Weights of a small encoder-decoder audio transcriber.
Model: 4.19M parameters, log mel input, encoder arch crnn, encoder norm batchnorm, encoder activation relu, encoder depths [1, 1, 1], encoder widths [192, 240, 288], encoder rnn gru, decoder width 128, decoder layers 12, decoder norm layernorm, decoder activation swiglu.
Rows from block 2 of the text decoder, named by matrix and row number. Rows with one number belong to one neuron. Each number is 200 + 20 x the weight over its row's rms, rounded and kept within 0 to 999. All counts start at 0. After the name is the row's rms in percent of the matrix's.
# gate: MLP gate (decoder.blocks.2.mlp.gate.weight, 336x128), inputs 0-63
# fc1: MLP up (decoder.blocks.2.mlp.fc1.weight, 336x128), inputs 0-63
# fc2: MLP down (decoder.blocks.2.mlp.fc2.weight, 128x336, transposed), outputs 0-63
gate.103,101,209,181,195,202,164,202,203,219,162,210,211,198,188,184,236,240,230,196,217,209,226,193,192,181,189,203,202,180,173,197,231,242,216,193,214,187,205,231,197,212,163,212,197,205,211,227,180,197,183,152,218,195,194,189,198,193,168,221,206,249,188,214,203,195
fc1.103,095,187,204,195,229,188,194,237,181,205,187,236,206,197,222,199,205,238,214,166,158,190,198,195,219,228,193,195,190,197,198,179,167,195,201,204,203,209,181,196,215,189,157,224,219,207,222,215,203,182,197,222,163,201,186,177,227,182,176,226,231,156,190,225,171
fc2.103,098,180,202,195,203,229,165,191,200,184,180,192,214,194,186,230,212,226,180,202,199,204,179,197,193,192,226,226,205,210,215,182,222,223,186,208,210,221,163,212,209,210,219,215,225,215,213,214,185,208,212,191,188,210,227,196,191,189,225,201,214,213,197,207,185
gate.104,099,200,245,194,198,180,178,186,199,199,211,225,258,191,217,202,220,205,192,213,189,170,179,186,187,195,183,195,198,196,171,205,198,188,234,195,207,196,219,204,190,231,205,185,213,183,209,213,177,202,166,203,201,204,233,202,164,176,176,203,197,221,227,207,224
fc1.104,100,184,209,182,226,238,207,220,180,184,194,195,192,203,237,203,180,155,186,167,203,194,149,182,174,189,195,221,174,239,199,209,189,230,233,202,204,208,183,213,188,205,204,174,205,158,207,165,204,209,190,211,224,214,208,186,198,219,187,205,162,194,187,184,222
fc2.104,100,216,203,153,207,184,187,185,166,179,222,244,174,202,227,178,170,202,204,205,194,226,179,158,202,205,224,205,225,221,198,196,236,184,199,165,206,176,191,224,179,235,205,181,203,167,209,201,186,214,194,188,222,171,181,232,184,221,186,200,192,178,242,206,196
gate.105,105,231,214,214,215,188,177,217,218,143,188,228,201,175,220,206,205,205,206,194,195,185,210,217,202,201,179,199,185,182,204,176,247,207,228,201,180,205,195,216,156,210,201,175,221,188,217,192,215,191,196,192,182,201,214,247,210,226,177,196,169,210,220,209,223
fc1.105,100,220,175,170,200,189,205,222,165,220,186,188,194,192,235,233,211,175,224,227,234,220,189,201,215,215,175,194,189,187,213,184,207,217,211,184,204,189,198,187,183,171,165,199,228,241,156,197,188,187,199,184,214,206,217,224,196,217,228,169,222,208,211,193,176
fc2.105,108,208,185,161,196,240,191,211,206,207,205,171,247,220,184,225,199,242,187,166,215,176,170,191,229,206,224,201,184,199,208,204,188,238,223,196,205,180,221,164,177,224,211,191,207,216,205,185,200,188,205,177,183,209,187,186,198,205,187,167,215,226,188,212,195
gate.106,090,196,195,193,209,219,161,215,177,193,176,182,210,222,186,180,191,227,124,201,202,164,199,187,210,241,188,191,199,181,208,182,200,166,201,227,170,200,188,198,188,159,195,152,225,183,205,168,178,181,200,185,206,167,192,187,201,194,188,232,178,253,170,193,223
fc1.106,094,206,206,171,192,209,158,180,207,233,198,202,228,221,182,262,182,203,197,189,203,197,204,218,235,188,188,213,222,189,178,242,200,198,181,210,193,193,215,196,205,170,209,210,215,177,182,211,187,195,234,153,208,222,173,148,222,227,221,244,220,177,180,203,175
fc2.106,087,215,198,167,195,178,230,165,229,207,162,231,205,174,209,197,197,185,217,209,208,198,219,233,178,214,175,219,227,177,224,152,201,211,186,183,207,157,203,192,170,151,215,231,193,208,209,186,176,165,233,215,191,191,181,198,209,180,159,223,183,208,203,184,198
gate.107,099,221,209,196,184,217,214,183,223,191,190,217,255,198,177,227,236,213,196,222,201,196,184,215,178,197,197,200,209,192,179,174,233,216,207,199,242,191,188,182,208,225,198,183,200,182,197,205,208,212,197,232,178,182,211,229,181,199,190,201,181,193,172,213,220
fc1.107,095,200,190,192,171,202,201,194,239,219,233,194,200,220,191,187,177,219,170,173,197,190,231,224,223,236,189,176,203,224,194,227,176,169,179,185,194,198,212,204,206,159,205,235,196,188,177,214,199,206,179,224,207,190,175,204,194,179,203,228,203,262,210,240,184
fc2.107,102,192,234,193,213,203,198,175,218,180,202,183,227,176,181,160,208,183,175,184,188,193,195,214,205,189,214,176,236,193,213,208,223,189,220,227,207,199,219,212,186,186,159,218,234,222,208,216,243,228,220,210,186,215,191,145,237,218,203,180,188,174,231,218,200
gate.108,097,202,214,194,210,206,172,200,209,214,177,204,237,187,176,166,231,173,218,200,157,194,157,192,218,210,172,204,238,162,202,197,208,217,206,194,184,205,184,225,186,200,221,191,215,155,219,200,199,205,201,169,202,221,210,202,188,189,182,209,202,248,217,208,249
fc1.108,099,181,215,179,205,227,192,215,199,212,189,179,190,180,189,192,220,198,167,225,191,234,178,207,226,175,155,194,203,210,205,184,211,202,209,185,191,185,179,188,191,209,239,198,217,203,235,218,240,202,215,210,196,185,193,199,185,213,212,221,219,253,198,200,204
fc2.108,102,215,172,221,169,166,173,216,179,164,213,180,178,197,207,179,188,177,205,223,251,163,190,188,191,175,210,209,179,196,202,199,189,157,165,201,205,228,232,233,200,222,219,231,218,181,186,170,196,161,193,205,194,211,218,229,200,207,248,199,162,211,194,209,207
gate.109,089,193,174,204,222,208,181,233,174,214,210,196,200,178,183,191,225,163,175,213,194,174,209,189,199,204,217,201,214,209,226,216,207,196,192,179,203,217,174,197,214,221,174,181,165,153,184,210,189,177,203,174,199,252,175,219,165,169,188,222,178,194,192,191,154
fc1.109,091,218,199,189,194,225,188,193,191,201,148,178,198,213,192,214,198,191,179,162,215,229,206,161,195,232,209,228,227,179,215,199,168,183,199,205,217,194,192,234,190,189,178,203,199,223,221,235,208,194,189,191,215,188,240,209,230,217,216,187,209,247,180,191,179
fc2.109,090,210,181,201,193,177,215,197,200,148,189,224,222,187,236,198,219,186,177,215,191,153,242,190,205,192,208,220,194,216,236,218,218,182,193,184,190,201,188,234,226,225,184,210,209,163,213,189,181,221,165,196,198,209,190,198,223,240,202,187,195,201,221,196,211
gate.110,103,186,217,215,208,190,189,183,222,261,180,222,189,164,203,211,204,215,231,192,208,218,195,224,192,201,249,201,211,172,170,212,171,205,214,207,156,235,229,199,221,205,218,211,184,190,208,217,204,177,215,196,211,192,210,186,201,217,206,222,187,162,195,168,178
fc1.110,104,167,201,198,201,200,181,191,154,197,178,167,211,182,140,211,221,194,209,221,183,198,184,183,177,221,176,235,227,186,206,220,184,197,197,243,236,172,207,202,188,177,166,189,188,163,191,179,217,230,184,203,201,183,221,208,181,203,177,186,197,193,204,205,194
fc2.110,102,177,202,200,209,198,177,206,198,220,181,181,183,200,198,185,191,206,204,177,201,217,196,183,177,206,211,224,179,214,210,157,193,190,221,200,210,173,217,204,212,194,190,207,189,198,160,201,176,198,228,195,200,212,224,182,175,194,219,189,209,234,209,164,254
gate.111,093,215,225,224,195,196,179,202,190,215,218,210,230,231,195,243,199,190,179,178,184,198,211,196,218,192,170,195,213,223,186,200,196,171,225,201,195,186,211,220,221,178,192,209,210,211,222,193,216,246,244,176,191,173,211,229,187,213,212,185,191,205,183,226,221
fc1.111,093,232,188,201,214,208,209,224,207,216,168,215,258,215,197,169,160,216,188,172,193,195,200,173,207,212,186,195,201,166,210,195,218,171,256,209,199,153,227,178,217,184,203,219,234,212,214,210,235,185,196,223,195,203,218,221,169,196,216,192,190,244,207,206,186
fc2.111,092,209,238,196,191,227,207,202,220,238,201,220,214,173,219,176,188,221,169,196,205,186,186,198,196,199,194,199,189,208,190,168,191,236,201,207,227,215,214,201,170,191,134,222,168,160,186,181,200,143,217,215,219,188,153,180,186,198,202,216,210,213,177,191,197
gate.112,111,196,189,206,237,218,235,199,216,198,198,228,187,183,215,184,196,174,211,218,205,223,215,202,173,201,179,215,127,199,217,209,195,245,236,210,174,183,203,211,203,232,212,176,206,208,166,203,211,205,207,198,198,190,203,221,221,177,152,176,213,193,222,216,205
fc1.112,100,189,223,234,210,210,207,184,142,208,211,227,195,239,198,194,192,184,181,178,208,200,181,215,185,178,182,228,179,213,206,211,210,169,214,205,182,176,228,217,216,194,194,207,175,196,217,203,207,221,189,231,197,182,181,189,190,206,175,233,220,192,194,221,207
fc2.112,106,179,207,225,177,219,205,182,234,211,241,201,197,227,227,211,218,189,221,224,185,210,186,221,186,207,218,192,217,220,198,204,203,204,201,202,204,197,223,228,202,200,209,198,194,245,194,181,209,194,228,175,182,173,205,204,185,227,192,218,190,208,179,187,172
gate.113,102,230,182,221,174,199,203,203,214,198,191,209,217,230,207,203,212,202,197,207,161,191,221,201,210,190,168,177,207,231,191,233,171,187,218,167,212,200,194,202,175,189,195,163,165,207,186,195,219,204,147,201,218,180,169,229,172,207,197,203,160,216,187,187,220
fc1.113,097,215,200,186,225,183,174,192,192,210,196,193,190,222,157,192,186,196,185,187,166,193,229,188,219,199,239,153,192,190,218,180,194,209,203,229,228,196,169,184,189,199,201,221,185,181,165,226,149,195,202,186,199,210,190,205,187,200,198,207,176,200,157,181,193
fc2.113,100,164,199,209,205,183,210,214,184,218,183,211,207,197,194,176,183,185,169,177,196,216,230,205,223,229,215,176,189,191,195,234,224,205,227,205,217,218,214,181,187,204,216,192,177,185,217,201,156,223,195,210,175,189,192,176,223,195,157,197,218,198,176,223,200
gate.114,116,171,203,211,238,162,210,208,207,213,213,211,206,227,224,211,239,171,188,225,187,204,241,241,224,203,178,206,178,195,213,210,227,208,218,210,192,206,175,230,172,196,188,210,187,210,193,184,196,259,226,201,205,207,199,202,196,204,197,234,163,214,185,195,218
fc1.114,108,198,208,204,221,171,213,208,192,198,222,156,186,212,234,215,200,183,155,217,213,188,211,151,168,219,181,227,197,183,216,189,208,207,230,193,215,171,207,208,220,201,193,214,236,185,228,217,185,163,205,191,216,185,185,224,196,191,198,189,236,228,227,179,196
fc2.114,102,221,181,224,182,150,203,226,172,230,206,217,187,203,226,182,204,189,237,180,188,207,179,218,211,235,199,176,204,192,224,185,197,215,219,204,185,233,196,229,165,180,173,183,194,231,208,211,215,212,214,230,215,171,196,188,163,185,200,217,200,211,188,208,191
gate.115,096,209,182,222,216,201,207,231,223,167,208,187,216,217,169,194,215,229,174,185,211,218,194,220,206,244,192,188,205,192,215,180,196,209,186,194,196,200,183,179,199,175,188,154,214,169,215,239,210,201,199,211,158,210,213,187,154,229,223,198,187,177,196,211,196
fc1.115,105,201,168,203,177,190,189,195,184,200,165,218,207,203,245,206,207,199,239,238,184,205,208,173,209,182,205,218,214,205,188,218,203,218,176,232,196,210,209,200,201,224,182,217,203,188,163,207,219,194,175,215,190,191,211,210,213,202,199,227,191,204,191,169,237
fc2.115,098,222,219,195,217,186,204,204,214,218,149,189,156,172,201,239,202,196,180,188,175,205,227,223,197,212,191,184,193,197,228,202,221,187,202,199,203,183,213,246,204,202,174,185,176,207,215,233,206,219,180,189,197,191,199,229,244,185,171,204,196,209,181,190,168
gate.116,100,201,177,193,215,234,186,185,200,210,198,175,234,182,209,192,208,193,184,218,183,181,230,181,198,201,162,188,174,191,203,236,206,191,190,212,192,196,175,177,209,208,213,192,180,233,187,181,236,183,202,206,213,200,195,205,196,233,217,229,187,233,205,231,245
fc1.116,101,218,184,177,215,169,171,203,194,215,176,215,190,207,191,204,222,209,209,185,196,238,182,209,156,198,190,226,216,203,182,216,185,205,190,234,235,202,185,190,176,213,188,193,219,227,186,208,224,180,212,201,209,246,169,192,269,223,228,198,203,187,209,213,199
fc2.116,107,218,204,207,182,229,223,189,204,193,168,192,194,160,176,215,176,223,208,195,169,230,182,183,219,193,228,191,181,203,206,222,229,216,225,218,210,196,215,223,193,211,219,198,233,222,197,198,186,211,233,201,189,170,184,230,220,173,201,213,151,225,238,210,212
gate.117,096,210,209,189,198,198,208,228,221,174,191,240,206,191,202,186,163,180,212,205,206,217,186,176,187,207,164,204,217,201,214,238,178,176,191,211,221,224,198,214,221,175,176,203,177,206,198,199,188,231,200,245,220,223,175,232,175,207,232,165,194,197,213,170,226
fc1.117,095,214,251,204,209,208,199,203,195,198,204,211,221,217,201,183,189,203,211,201,205,239,222,177,195,171,193,194,205,155,166,196,213,232,232,164,171,198,227,213,237,180,230,187,212,189,204,198,212,188,205,197,205,232,196,209,164,215,197,232,198,228,176,220,183
fc2.117,093,186,197,205,203,193,218,199,232,206,210,222,198,209,196,199,176,179,233,206,227,165,203,218,197,180,195,154,204,207,219,204,198,202,192,195,209,203,199,174,186,196,163,197,171,181,216,198,172,156,180,212,159,216,190,226,155,220,198,174,169,178,172,189,205
gate.118,095,185,179,194,247,218,208,190,184,210,192,192,175,187,243,176,238,193,212,204,236,177,176,186,208,192,207,210,186,216,165,229,219,217,205,220,199,209,201,210,205,190,209,218,219,171,200,169,186,180,214,183,197,226,188,158,215,196,206,189,200,222,212,163,197
fc1.118,094,231,221,210,215,225,220,202,181,208,181,198,160,190,198,186,198,177,219,196,202,175,161,188,174,196,206,212,172,176,170,209,211,199,263,212,185,231,205,186,207,190,202,188,197,194,171,192,243,213,168,215,226,212,207,202,211,192,151,169,153,186,189,208,170
fc2.118,100,189,211,184,208,182,192,216,180,250,214,173,201,217,212,194,210,178,197,222,210,209,231,201,209,187,231,170,205,212,186,190,182,177,210,167,217,211,200,208,200,189,203,234,171,178,199,188,226,186,241,189,204,192,197,172,223,218,188,200,228,194,228,208,182
gate.119,110,213,204,230,206,204,156,168,213,217,208,225,210,183,203,195,176,210,206,184,208,177,190,183,198,223,216,224,198,202,183,208,150,227,149,243,202,195,198,225,216,197,203,181,198,184,196,186,214,193,187,205,178,219,220,167,207,191,186,176,175,196,243,186,209
fc1.119,102,200,217,221,218,204,173,187,170,186,187,220,169,203,192,202,209,213,196,166,191,203,198,193,178,211,230,193,209,221,235,187,224,218,196,207,179,210,209,241,209,194,188,211,260,206,192,183,203,186,207,206,191,187,188,202,216,194,216,175,243,192,170,224,216
fc2.119,102,194,196,206,194,184,206,191,201,196,195,210,180,198,209,214,187,219,218,195,171,220,202,201,197,214,195,206,230,203,176,212,182,200,182,224,177,196,206,215,213,184,221,151,188,153,210,219,206,175,234,229,237,197,170,190,234,186,193,201,175,163,202,219,202
gate.120,114,217,226,217,180,205,237,187,160,192,187,201,219,203,178,175,206,195,217,204,211,222,229,206,241,208,227,183,201,173,175,186,201,186,211,228,200,207,205,180,215,196,212,212,196,198,210,188,218,231,181,214,219,216,212,191,198,206,261,185,188,212,188,208,205
fc1.120,110,198,168,210,233,192,217,223,225,242,171,197,190,209,200,201,214,201,222,210,228,175,204,194,210,187,197,160,233,214,214,211,236,212,176,181,202,196,204,210,205,206,201,193,179,185,235,193,231,226,205,222,228,213,178,169,188,189,202,196,193,152,208,199,190
fc2.120,109,211,173,223,200,207,174,220,223,180,182,228,233,215,181,213,227,188,214,206,186,216,202,192,168,202,182,199,226,204,189,194,261,202,185,196,156,209,206,158,222,216,210,183,180,183,184,184,208,193,201,234,201,210,194,176,196,225,159,214,211,215,184,206,178
gate.121,099,193,187,225,164,181,193,198,186,209,171,209,201,190,223,195,167,167,176,226,236,191,208,221,187,178,159,224,183,194,193,212,206,172,190,219,195,195,181,198,221,231,170,203,195,211,200,177,197,216,237,152,211,194,188,209,181,207,161,177,194,194,190,202,187
fc1.121,099,220,199,185,191,252,231,230,214,196,193,191,204,185,183,215,201,216,217,178,206,236,189,170,188,167,206,220,196,226,210,190,193,194,211,217,180,207,232,216,196,193,170,162,171,173,151,218,193,197,204,226,190,235,216,167,200,210,216,205,172,165,210,220,199
fc2.121,100,178,204,189,187,185,189,194,187,189,216,227,191,178,207,188,207,256,159,213,218,187,181,202,185,203,176,206,195,219,209,197,218,221,205,193,219,200,194,171,187,200,219,158,184,187,172,203,232,211,212,229,226,208,198,184,190,214,240,239,204,183,194,219,218
gate.122,096,208,204,217,227,193,192,188,149,221,194,175,137,172,241,201,197,206,207,195,223,208,176,194,165,191,210,198,187,194,225,222,206,256,169,160,204,202,178,207,177,210,190,201,157,213,199,171,210,183,218,214,226,173,175,190,192,196,213,215,179,214,217,219,201
fc1.122,095,238,192,233,242,209,213,198,206,182,218,218,187,189,209,207,203,257,193,178,215,228,178,203,196,175,166,179,216,205,194,208,184,221,175,211,193,195,190,230,215,194,247,236,198,165,178,208,217,216,184,204,221,210,187,208,168,199,163,169,226,210,230,212,176
fc2.122,100,199,218,181,238,215,181,165,187,212,200,202,192,185,192,203,184,204,203,229,235,210,235,214,195,212,214,213,184,192,233,176,175,215,184,173,207,206,201,196,181,162,208,199,188,196,216,182,202,234,187,188,198,211,222,177,249,231,201,219,193,201,210,173,187
gate.123,095,173,211,202,212,181,178,210,199,225,204,188,174,173,219,188,222,232,195,204,211,206,198,229,216,193,210,211,187,180,151,220,235,191,214,176,236,202,224,211,199,142,217,243,216,194,204,158,164,194,204,218,202,231,163,224,209,238,208,198,196,201,201,191,193
fc1.123,102,173,177,200,202,162,167,235,171,224,221,185,202,217,200,187,189,229,197,205,199,218,198,221,174,192,217,198,186,174,177,221,194,215,174,189,233,185,156,219,203,198,176,184,200,229,204,229,207,204,164,208,213,220,208,174,184,219,210,221,209,186,203,207,164
fc2.123,108,208,198,240,178,256,206,197,217,223,185,204,201,210,194,232,198,206,186,179,202,161,202,190,162,176,201,231,174,205,191,201,203,194,167,201,203,211,190,178,207,178,194,172,213,168,252,232,185,203,211,190,194,192,235,228,180,200,184,203,195,179,200,176,213
gate.124,097,215,180,210,206,174,214,211,218,225,167,190,194,179,214,223,192,189,166,209,187,229,203,212,193,232,174,191,172,187,182,172,226,208,219,199,192,219,200,232,201,202,197,156,195,195,180,195,201,188,194,206,180,198,194,206,215,177,192,216,173,233,173,243,194
fc1.124,102,201,218,182,233,181,212,211,180,210,190,213,185,224,216,242,228,221,213,215,204,205,187,166,196,212,216,196,166,207,142,225,180,200,191,201,184,207,183,202,183,207,186,205,198,191,149,203,226,186,186,224,221,194,189,194,211,222,206,204,177,179,231,231,200
fc2.124,098,177,222,228,200,194,166,217,204,206,248,207,185,197,208,185,224,177,215,200,202,172,202,186,185,213,204,229,185,201,208,174,212,173,210,208,195,191,212,189,204,207,183,197,192,195,191,221,215,214,187,184,217,205,153,189,234,171,227,187,209,202,138,218,195
gate.125,095,211,191,194,152,218,181,180,218,210,224,214,204,201,218,207,187,206,212,227,186,189,226,194,172,201,224,193,157,201,212,205,185,198,216,176,172,231,177,220,186,192,216,156,222,224,190,218,164,200,199,210,189,198,233,211,185,211,221,212,177,167,218,201,222
fc1.125,091,217,213,197,203,169,192,240,175,164,144,224,222,191,177,185,207,204,224,203,249,200,199,176,180,184,205,205,202,204,204,184,221,211,215,200,207,205,175,195,206,220,174,198,219,187,210,182,186,196,183,186,186,217,186,164,210,205,225,175,215,181,200,204,177
fc2.125,094,201,192,209,206,178,186,189,195,205,196,206,203,175,168,213,196,218,209,209,205,228,169,216,224,176,203,197,217,229,205,188,243,185,204,248,209,208,187,196,204,209,232,203,186,188,185,206,233,199,201,214,212,208,192,188,172,195,207,177,199,236,171,208,174
gate.126,110,221,210,203,181,169,179,179,203,211,200,203,209,186,196,245,234,155,179,222,200,212,205,180,175,215,190,208,240,201,180,211,194,227,187,206,225,202,206,175,179,190,169,205,239,186,184,228,171,241,224,164,223,213,179,206,208,235,210,183,183,206,211,195,216
fc1.126,109,199,228,203,171,192,210,201,158,198,183,209,217,223,220,198,183,186,190,210,219,210,191,209,206,196,189,194,173,267,225,214,202,174,201,214,186,216,219,198,168,175,208,240,198,183,178,199,190,187,225,227,187,223,267,214,185,232,214,194,221,174,206,226,203
fc2.126,110,196,178,193,217,210,208,152,192,197,194,216,219,226,213,230,205,192,165,220,220,153,171,212,194,202,201,180,201,201,253,184,208,213,173,236,197,196,178,192,168,215,207,214,174,178,219,200,182,220,207,245,220,174,223,204,219,196,208,212,215,195,188,211,215
gate.127,102,186,200,198,169,200,180,204,217,221,219,188,163,162,176,198,208,175,222,212,257,205,206,201,199,205,172,220,229,174,184,219,209,202,193,196,169,181,195,206,258,188,200,174,173,194,206,215,190,176,181,211,225,167,216,205,168,182,202,193,209,223,202,178,227
fc1.127,099,212,231,177,225,220,189,216,184,192,202,192,182,174,186,201,208,205,154,252,213,251,181,226,209,228,199,207,218,182,195,198,183,214,181,204,218,197,203,223,210,195,223,199,174,167,195,193,211,197,198,195,192,190,233,206,193,177,194,224,184,196,167,197,179
fc2.127,103,207,172,223,191,182,189,212,230,180,218,238,164,185,236,220,217,193,199,218,207,216,199,190,216,191,164,199,197,200,208,164,186,215,182,231,179,206,219,200,225,193,172,171,198,188,186,210,220,219,179,183,177,227,204,237,185,198,204,200,221,216,183,196,206
gate.128,099,225,196,204,197,204,141,198,224,199,199,185,191,203,215,197,209,179,223,200,183,227,177,183,172,195,194,209,205,217,188,206,212,175,236,227,208,235,199,182,206,205,218,203,213,188,215,224,192,203,163,178,163,205,253,206,183,185,204,189,195,224,203,219,200
fc1.128,107,180,203,208,214,206,225,227,183,210,192,186,158,203,167,227,201,167,222,190,227,223,198,186,237,185,208,222,218,185,195,193,201,205,190,203,206,165,182,181,202,249,177,200,215,210,191,204,224,197,195,220,176,171,190,218,236,195,208,210,209,153,224,184,214
fc2.128,099,183,224,164,244,208,202,203,246,250,210,213,202,205,200,205,191,197,195,192,177,195,184,201,202,225,202,204,206,242,211,186,184,224,241,212,170,169,220,199,162,181,185,187,177,183,189,201,174,231,185,213,186,210,180,187,197,163,189,199,209,217,228,201,189
gate.129,095,206,213,175,216,181,198,218,199,189,220,227,175,220,209,258,168,206,178,239,219,187,208,203,222,173,194,222,221,191,152,199,206,182,204,197,223,199,216,207,210,215,179,229,162,206,180,221,217,218,218,198,193,206,200,213,212,191,206,209,207,228,189,190,204
fc1.129,099,206,180,198,218,201,192,182,182,174,184,206,225,197,236,199,180,212,187,229,245,202,223,189,222,209,245,169,236,193,167,213,192,207,176,227,186,197,198,212,203,193,153,158,192,216,176,242,176,174,204,238,230,187,187,195,200,204,189,181,244,232,195,200,213
fc2.129,094,199,221,210,217,236,228,194,187,199,169,230,192,202,210,164,222,215,219,202,193,219,216,197,178,191,194,192,213,202,178,214,172,203,147,212,200,195,185,208,221,173,218,253,207,219,182,204,219,213,212,203,195,189,205,215,194,207,220,180,173,235,208,167,213
gate.130,092,197,201,191,208,239,207,208,206,213,237,206,226,218,209,212,190,199,228,181,198,191,213,200,198,184,199,187,211,231,217,214,219,214,213,224,239,175,195,171,188,188,239,203,193,194,192,175,237,196,215,213,171,188,191,214,170,218,178,192,181,178,205,192,197
fc1.130,093,215,202,218,194,188,183,148,221,217,180,179,221,237,184,215,197,214,202,180,195,175,184,211,241,186,200,210,159,176,190,217,215,198,188,184,184,188,198,184,186,200,222,209,203,204,221,179,183,221,196,230,179,205,212,198,204,223,192,198,208,221,241,236,224
fc2.130,096,197,210,175,178,174,211,218,197,207,212,225,214,161,179,157,193,187,202,208,152,202,228,227,192,185,159,186,211,175,208,238,218,196,183,237,204,183,187,223,205,214,193,204,229,214,176,211,228,230,193,218,202,211,223,187,178,207,215,186,176,167,177,183,219
gate.131,104,138,195,217,205,159,167,204,199,205,205,208,228,190,188,197,190,215,211,191,194,202,196,219,186,218,210,214,192,182,193,216,224,208,205,210,203,206,206,201,200,198,226,202,215,220,183,196,193,220,171,198,204,209,213,229,207,240,205,196,201,178,193,182,225
fc1.131,105,153,205,183,209,227,217,214,177,206,223,216,187,203,200,193,171,208,191,190,190,216,241,203,162,187,186,188,185,226,226,225,198,188,186,234,195,185,178,222,192,228,213,187,202,167,236,193,205,218,194,197,209,189,201,177,199,179,215,163,203,226,201,161,205
fc2.131,096,192,214,171,233,156,176,215,200,190,213,196,217,201,193,200,219,199,204,218,207,202,208,229,211,216,201,148,191,197,184,162,164,218,186,175,188,215,236,199,197,206,185,189,203,209,195,203,209,244,209,193,216,192,201,221,199,181,245,212,201,145,197,192,227
gate.132,093,183,221,204,186,185,189,197,197,180,219,224,189,190,168,213,236,202,205,207,239,205,225,251,173,189,241,203,221,207,211,212,180,229,208,196,188,207,168,175,177,207,197,210,188,193,171,204,189,179,195,180,179,199,247,192,255,231,207,191,189,228,209,187,194
fc1.132,102,205,225,215,216,215,166,205,198,228,222,199,215,176,194,218,214,182,217,186,213,233,181,179,199,178,189,211,220,199,181,176,194,193,193,175,203,202,163,217,195,228,221,229,218,210,212,175,198,225,177,227,239,199,208,187,227,216,241,232,193,205,209,185,224
fc2.132,100,201,197,242,210,190,220,226,205,197,180,167,168,205,183,244,206,195,195,157,217,190,202,218,200,204,195,205,173,201,233,206,212,210,211,195,203,184,188,254,197,225,176,196,218,206,203,189,187,231,242,206,179,230,179,199,174,186,178,155,183,174,197,198,203
gate.133,096,186,174,213,195,198,208,235,227,225,198,209,188,204,208,222,158,176,176,234,194,174,193,220,183,201,208,180,173,188,215,184,215,197,227,179,191,202,212,203,205,204,204,181,185,213,172,234,229,182,220,179,214,236,196,214,183,203,195,228,192,177,193,201,213
fc1.133,097,209,198,197,237,171,181,204,186,173,228,226,177,197,200,168,213,181,214,216,168,231,203,211,181,157,209,212,161,200,152,153,226,215,203,201,246,181,204,179,223,206,189,201,188,211,186,222,204,176,249,201,186,170,185,187,198,174,181,184,205,170,214,216,187
fc2.133,093,193,168,191,179,230,184,187,207,196,254,188,212,205,216,197,198,167,199,219,188,177,184,225,213,195,166,204,220,155,183,197,179,194,177,190,190,205,185,220,196,203,193,157,187,228,201,208,211,159,245,198,174,244,188,209,197,177,191,232,200,188,166,215,175
gate.134,107,229,214,167,175,230,201,206,253,187,212,256,209,208,203,209,204,200,169,235,200,186,192,223,186,172,206,201,185,184,189,202,159,209,237,180,206,217,183,208,209,206,194,173,203,191,155,176,186,210,218,171,188,215,200,212,203,202,234,184,208,201,178,211,208
fc1.134,100,219,186,193,209,181,197,205,195,179,232,176,173,197,169,181,218,198,167,231,185,191,173,222,198,193,204,182,194,219,194,214,209,190,198,224,193,201,182,209,164,180,206,222,207,220,174,215,207,215,171,140,226,225,213,210,205,188,179,189,163,189,203,198,170
fc2.134,108,201,177,190,192,184,173,234,195,214,183,181,206,190,195,234,258,160,203,194,191,235,228,213,217,201,208,193,215,238,217,244,207,238,208,180,186,194,205,188,239,223,188,228,212,198,217,157,185,180,197,234,192,213,190,226,211,182,173,174,196,171,194,211,189
gate.135,102,192,186,233,195,199,196,185,234,197,203,210,188,206,194,166,198,188,219,171,192,201,214,220,181,212,213,198,194,208,169,212,171,184,200,212,237,242,173,209,235,197,171,166,200,192,241,205,203,203,216,190,189,205,214,229,202,173,187,200,226,200,192,187,192
fc1.135,110,206,196,194,212,237,178,230,202,168,206,174,211,187,206,204,184,242,190,210,171,199,222,178,201,204,211,195,207,179,195,172,197,196,202,191,221,186,232,188,228,191,181,218,204,193,199,224,178,180,218,184,222,221,164,176,206,231,193,166,177,189,206,241,241
fc2.135,104,187,201,227,198,175,172,168,226,234,227,190,196,172,193,186,213,211,207,188,183,207,190,230,182,230,168,241,172,217,204,135,209,181,207,208,195,180,192,201,226,162,216,219,206,207,195,203,252,189,181,233,223,196,188,209,207,219,205,181,230,169,199,204,210
gate.136,093,208,201,195,195,162,187,197,252,215,188,194,212,182,224,200,217,197,221,195,202,215,162,205,181,186,190,181,194,207,171,190,226,208,222,200,180,250,185,195,204,219,178,198,212,206,187,196,212,224,207,197,186,197,224,221,220,229,247,189,187,204,211,189,232
fc1.136,098,190,204,214,189,191,200,198,209,203,226,206,179,212,192,202,203,208,194,195,203,200,205,217,210,227,244,182,202,196,234,220,227,196,205,214,218,201,198,156,231,185,210,182,205,176,195,202,182,216,214,197,201,221,204,230,187,206,197,173,186,205,218,171,172
fc2.136,094,198,233,190,187,159,217,221,218,195,188,182,186,206,188,187,214,169,241,179,221,209,218,234,198,212,239,210,202,179,187,158,177,207,203,239,212,189,224,210,179,170,206,206,186,222,215,228,191,183,203,223,200,179,211,228,201,184,193,205,201,190,187,171,201
gate.137,102,199,147,188,216,195,188,217,196,204,204,180,207,207,190,222,201,170,167,215,235,176,180,209,173,191,171,224,224,193,206,188,199,231,224,178,223,198,194,219,165,205,216,178,168,197,240,225,198,205,177,225,231,214,209,235,191,222,233,210,237,191,196,175,216
fc1.137,103,193,193,205,196,215,236,172,212,210,220,187,227,213,187,169,169,220,206,190,196,209,193,204,252,202,199,211,220,163,191,210,233,180,203,208,177,211,200,192,185,184,217,173,190,174,219,200,228,190,189,149,211,213,195,186,218,191,201,200,182,188,214,220,191
fc2.137,105,174,226,205,211,197,163,201,202,214,223,176,191,197,199,181,188,163,169,216,216,205,194,190,196,209,192,221,218,204,169,175,198,179,205,196,203,194,207,178,214,160,246,204,230,187,196,200,188,209,163,216,202,211,226,184,245,207,195,239,177,179,228,202,223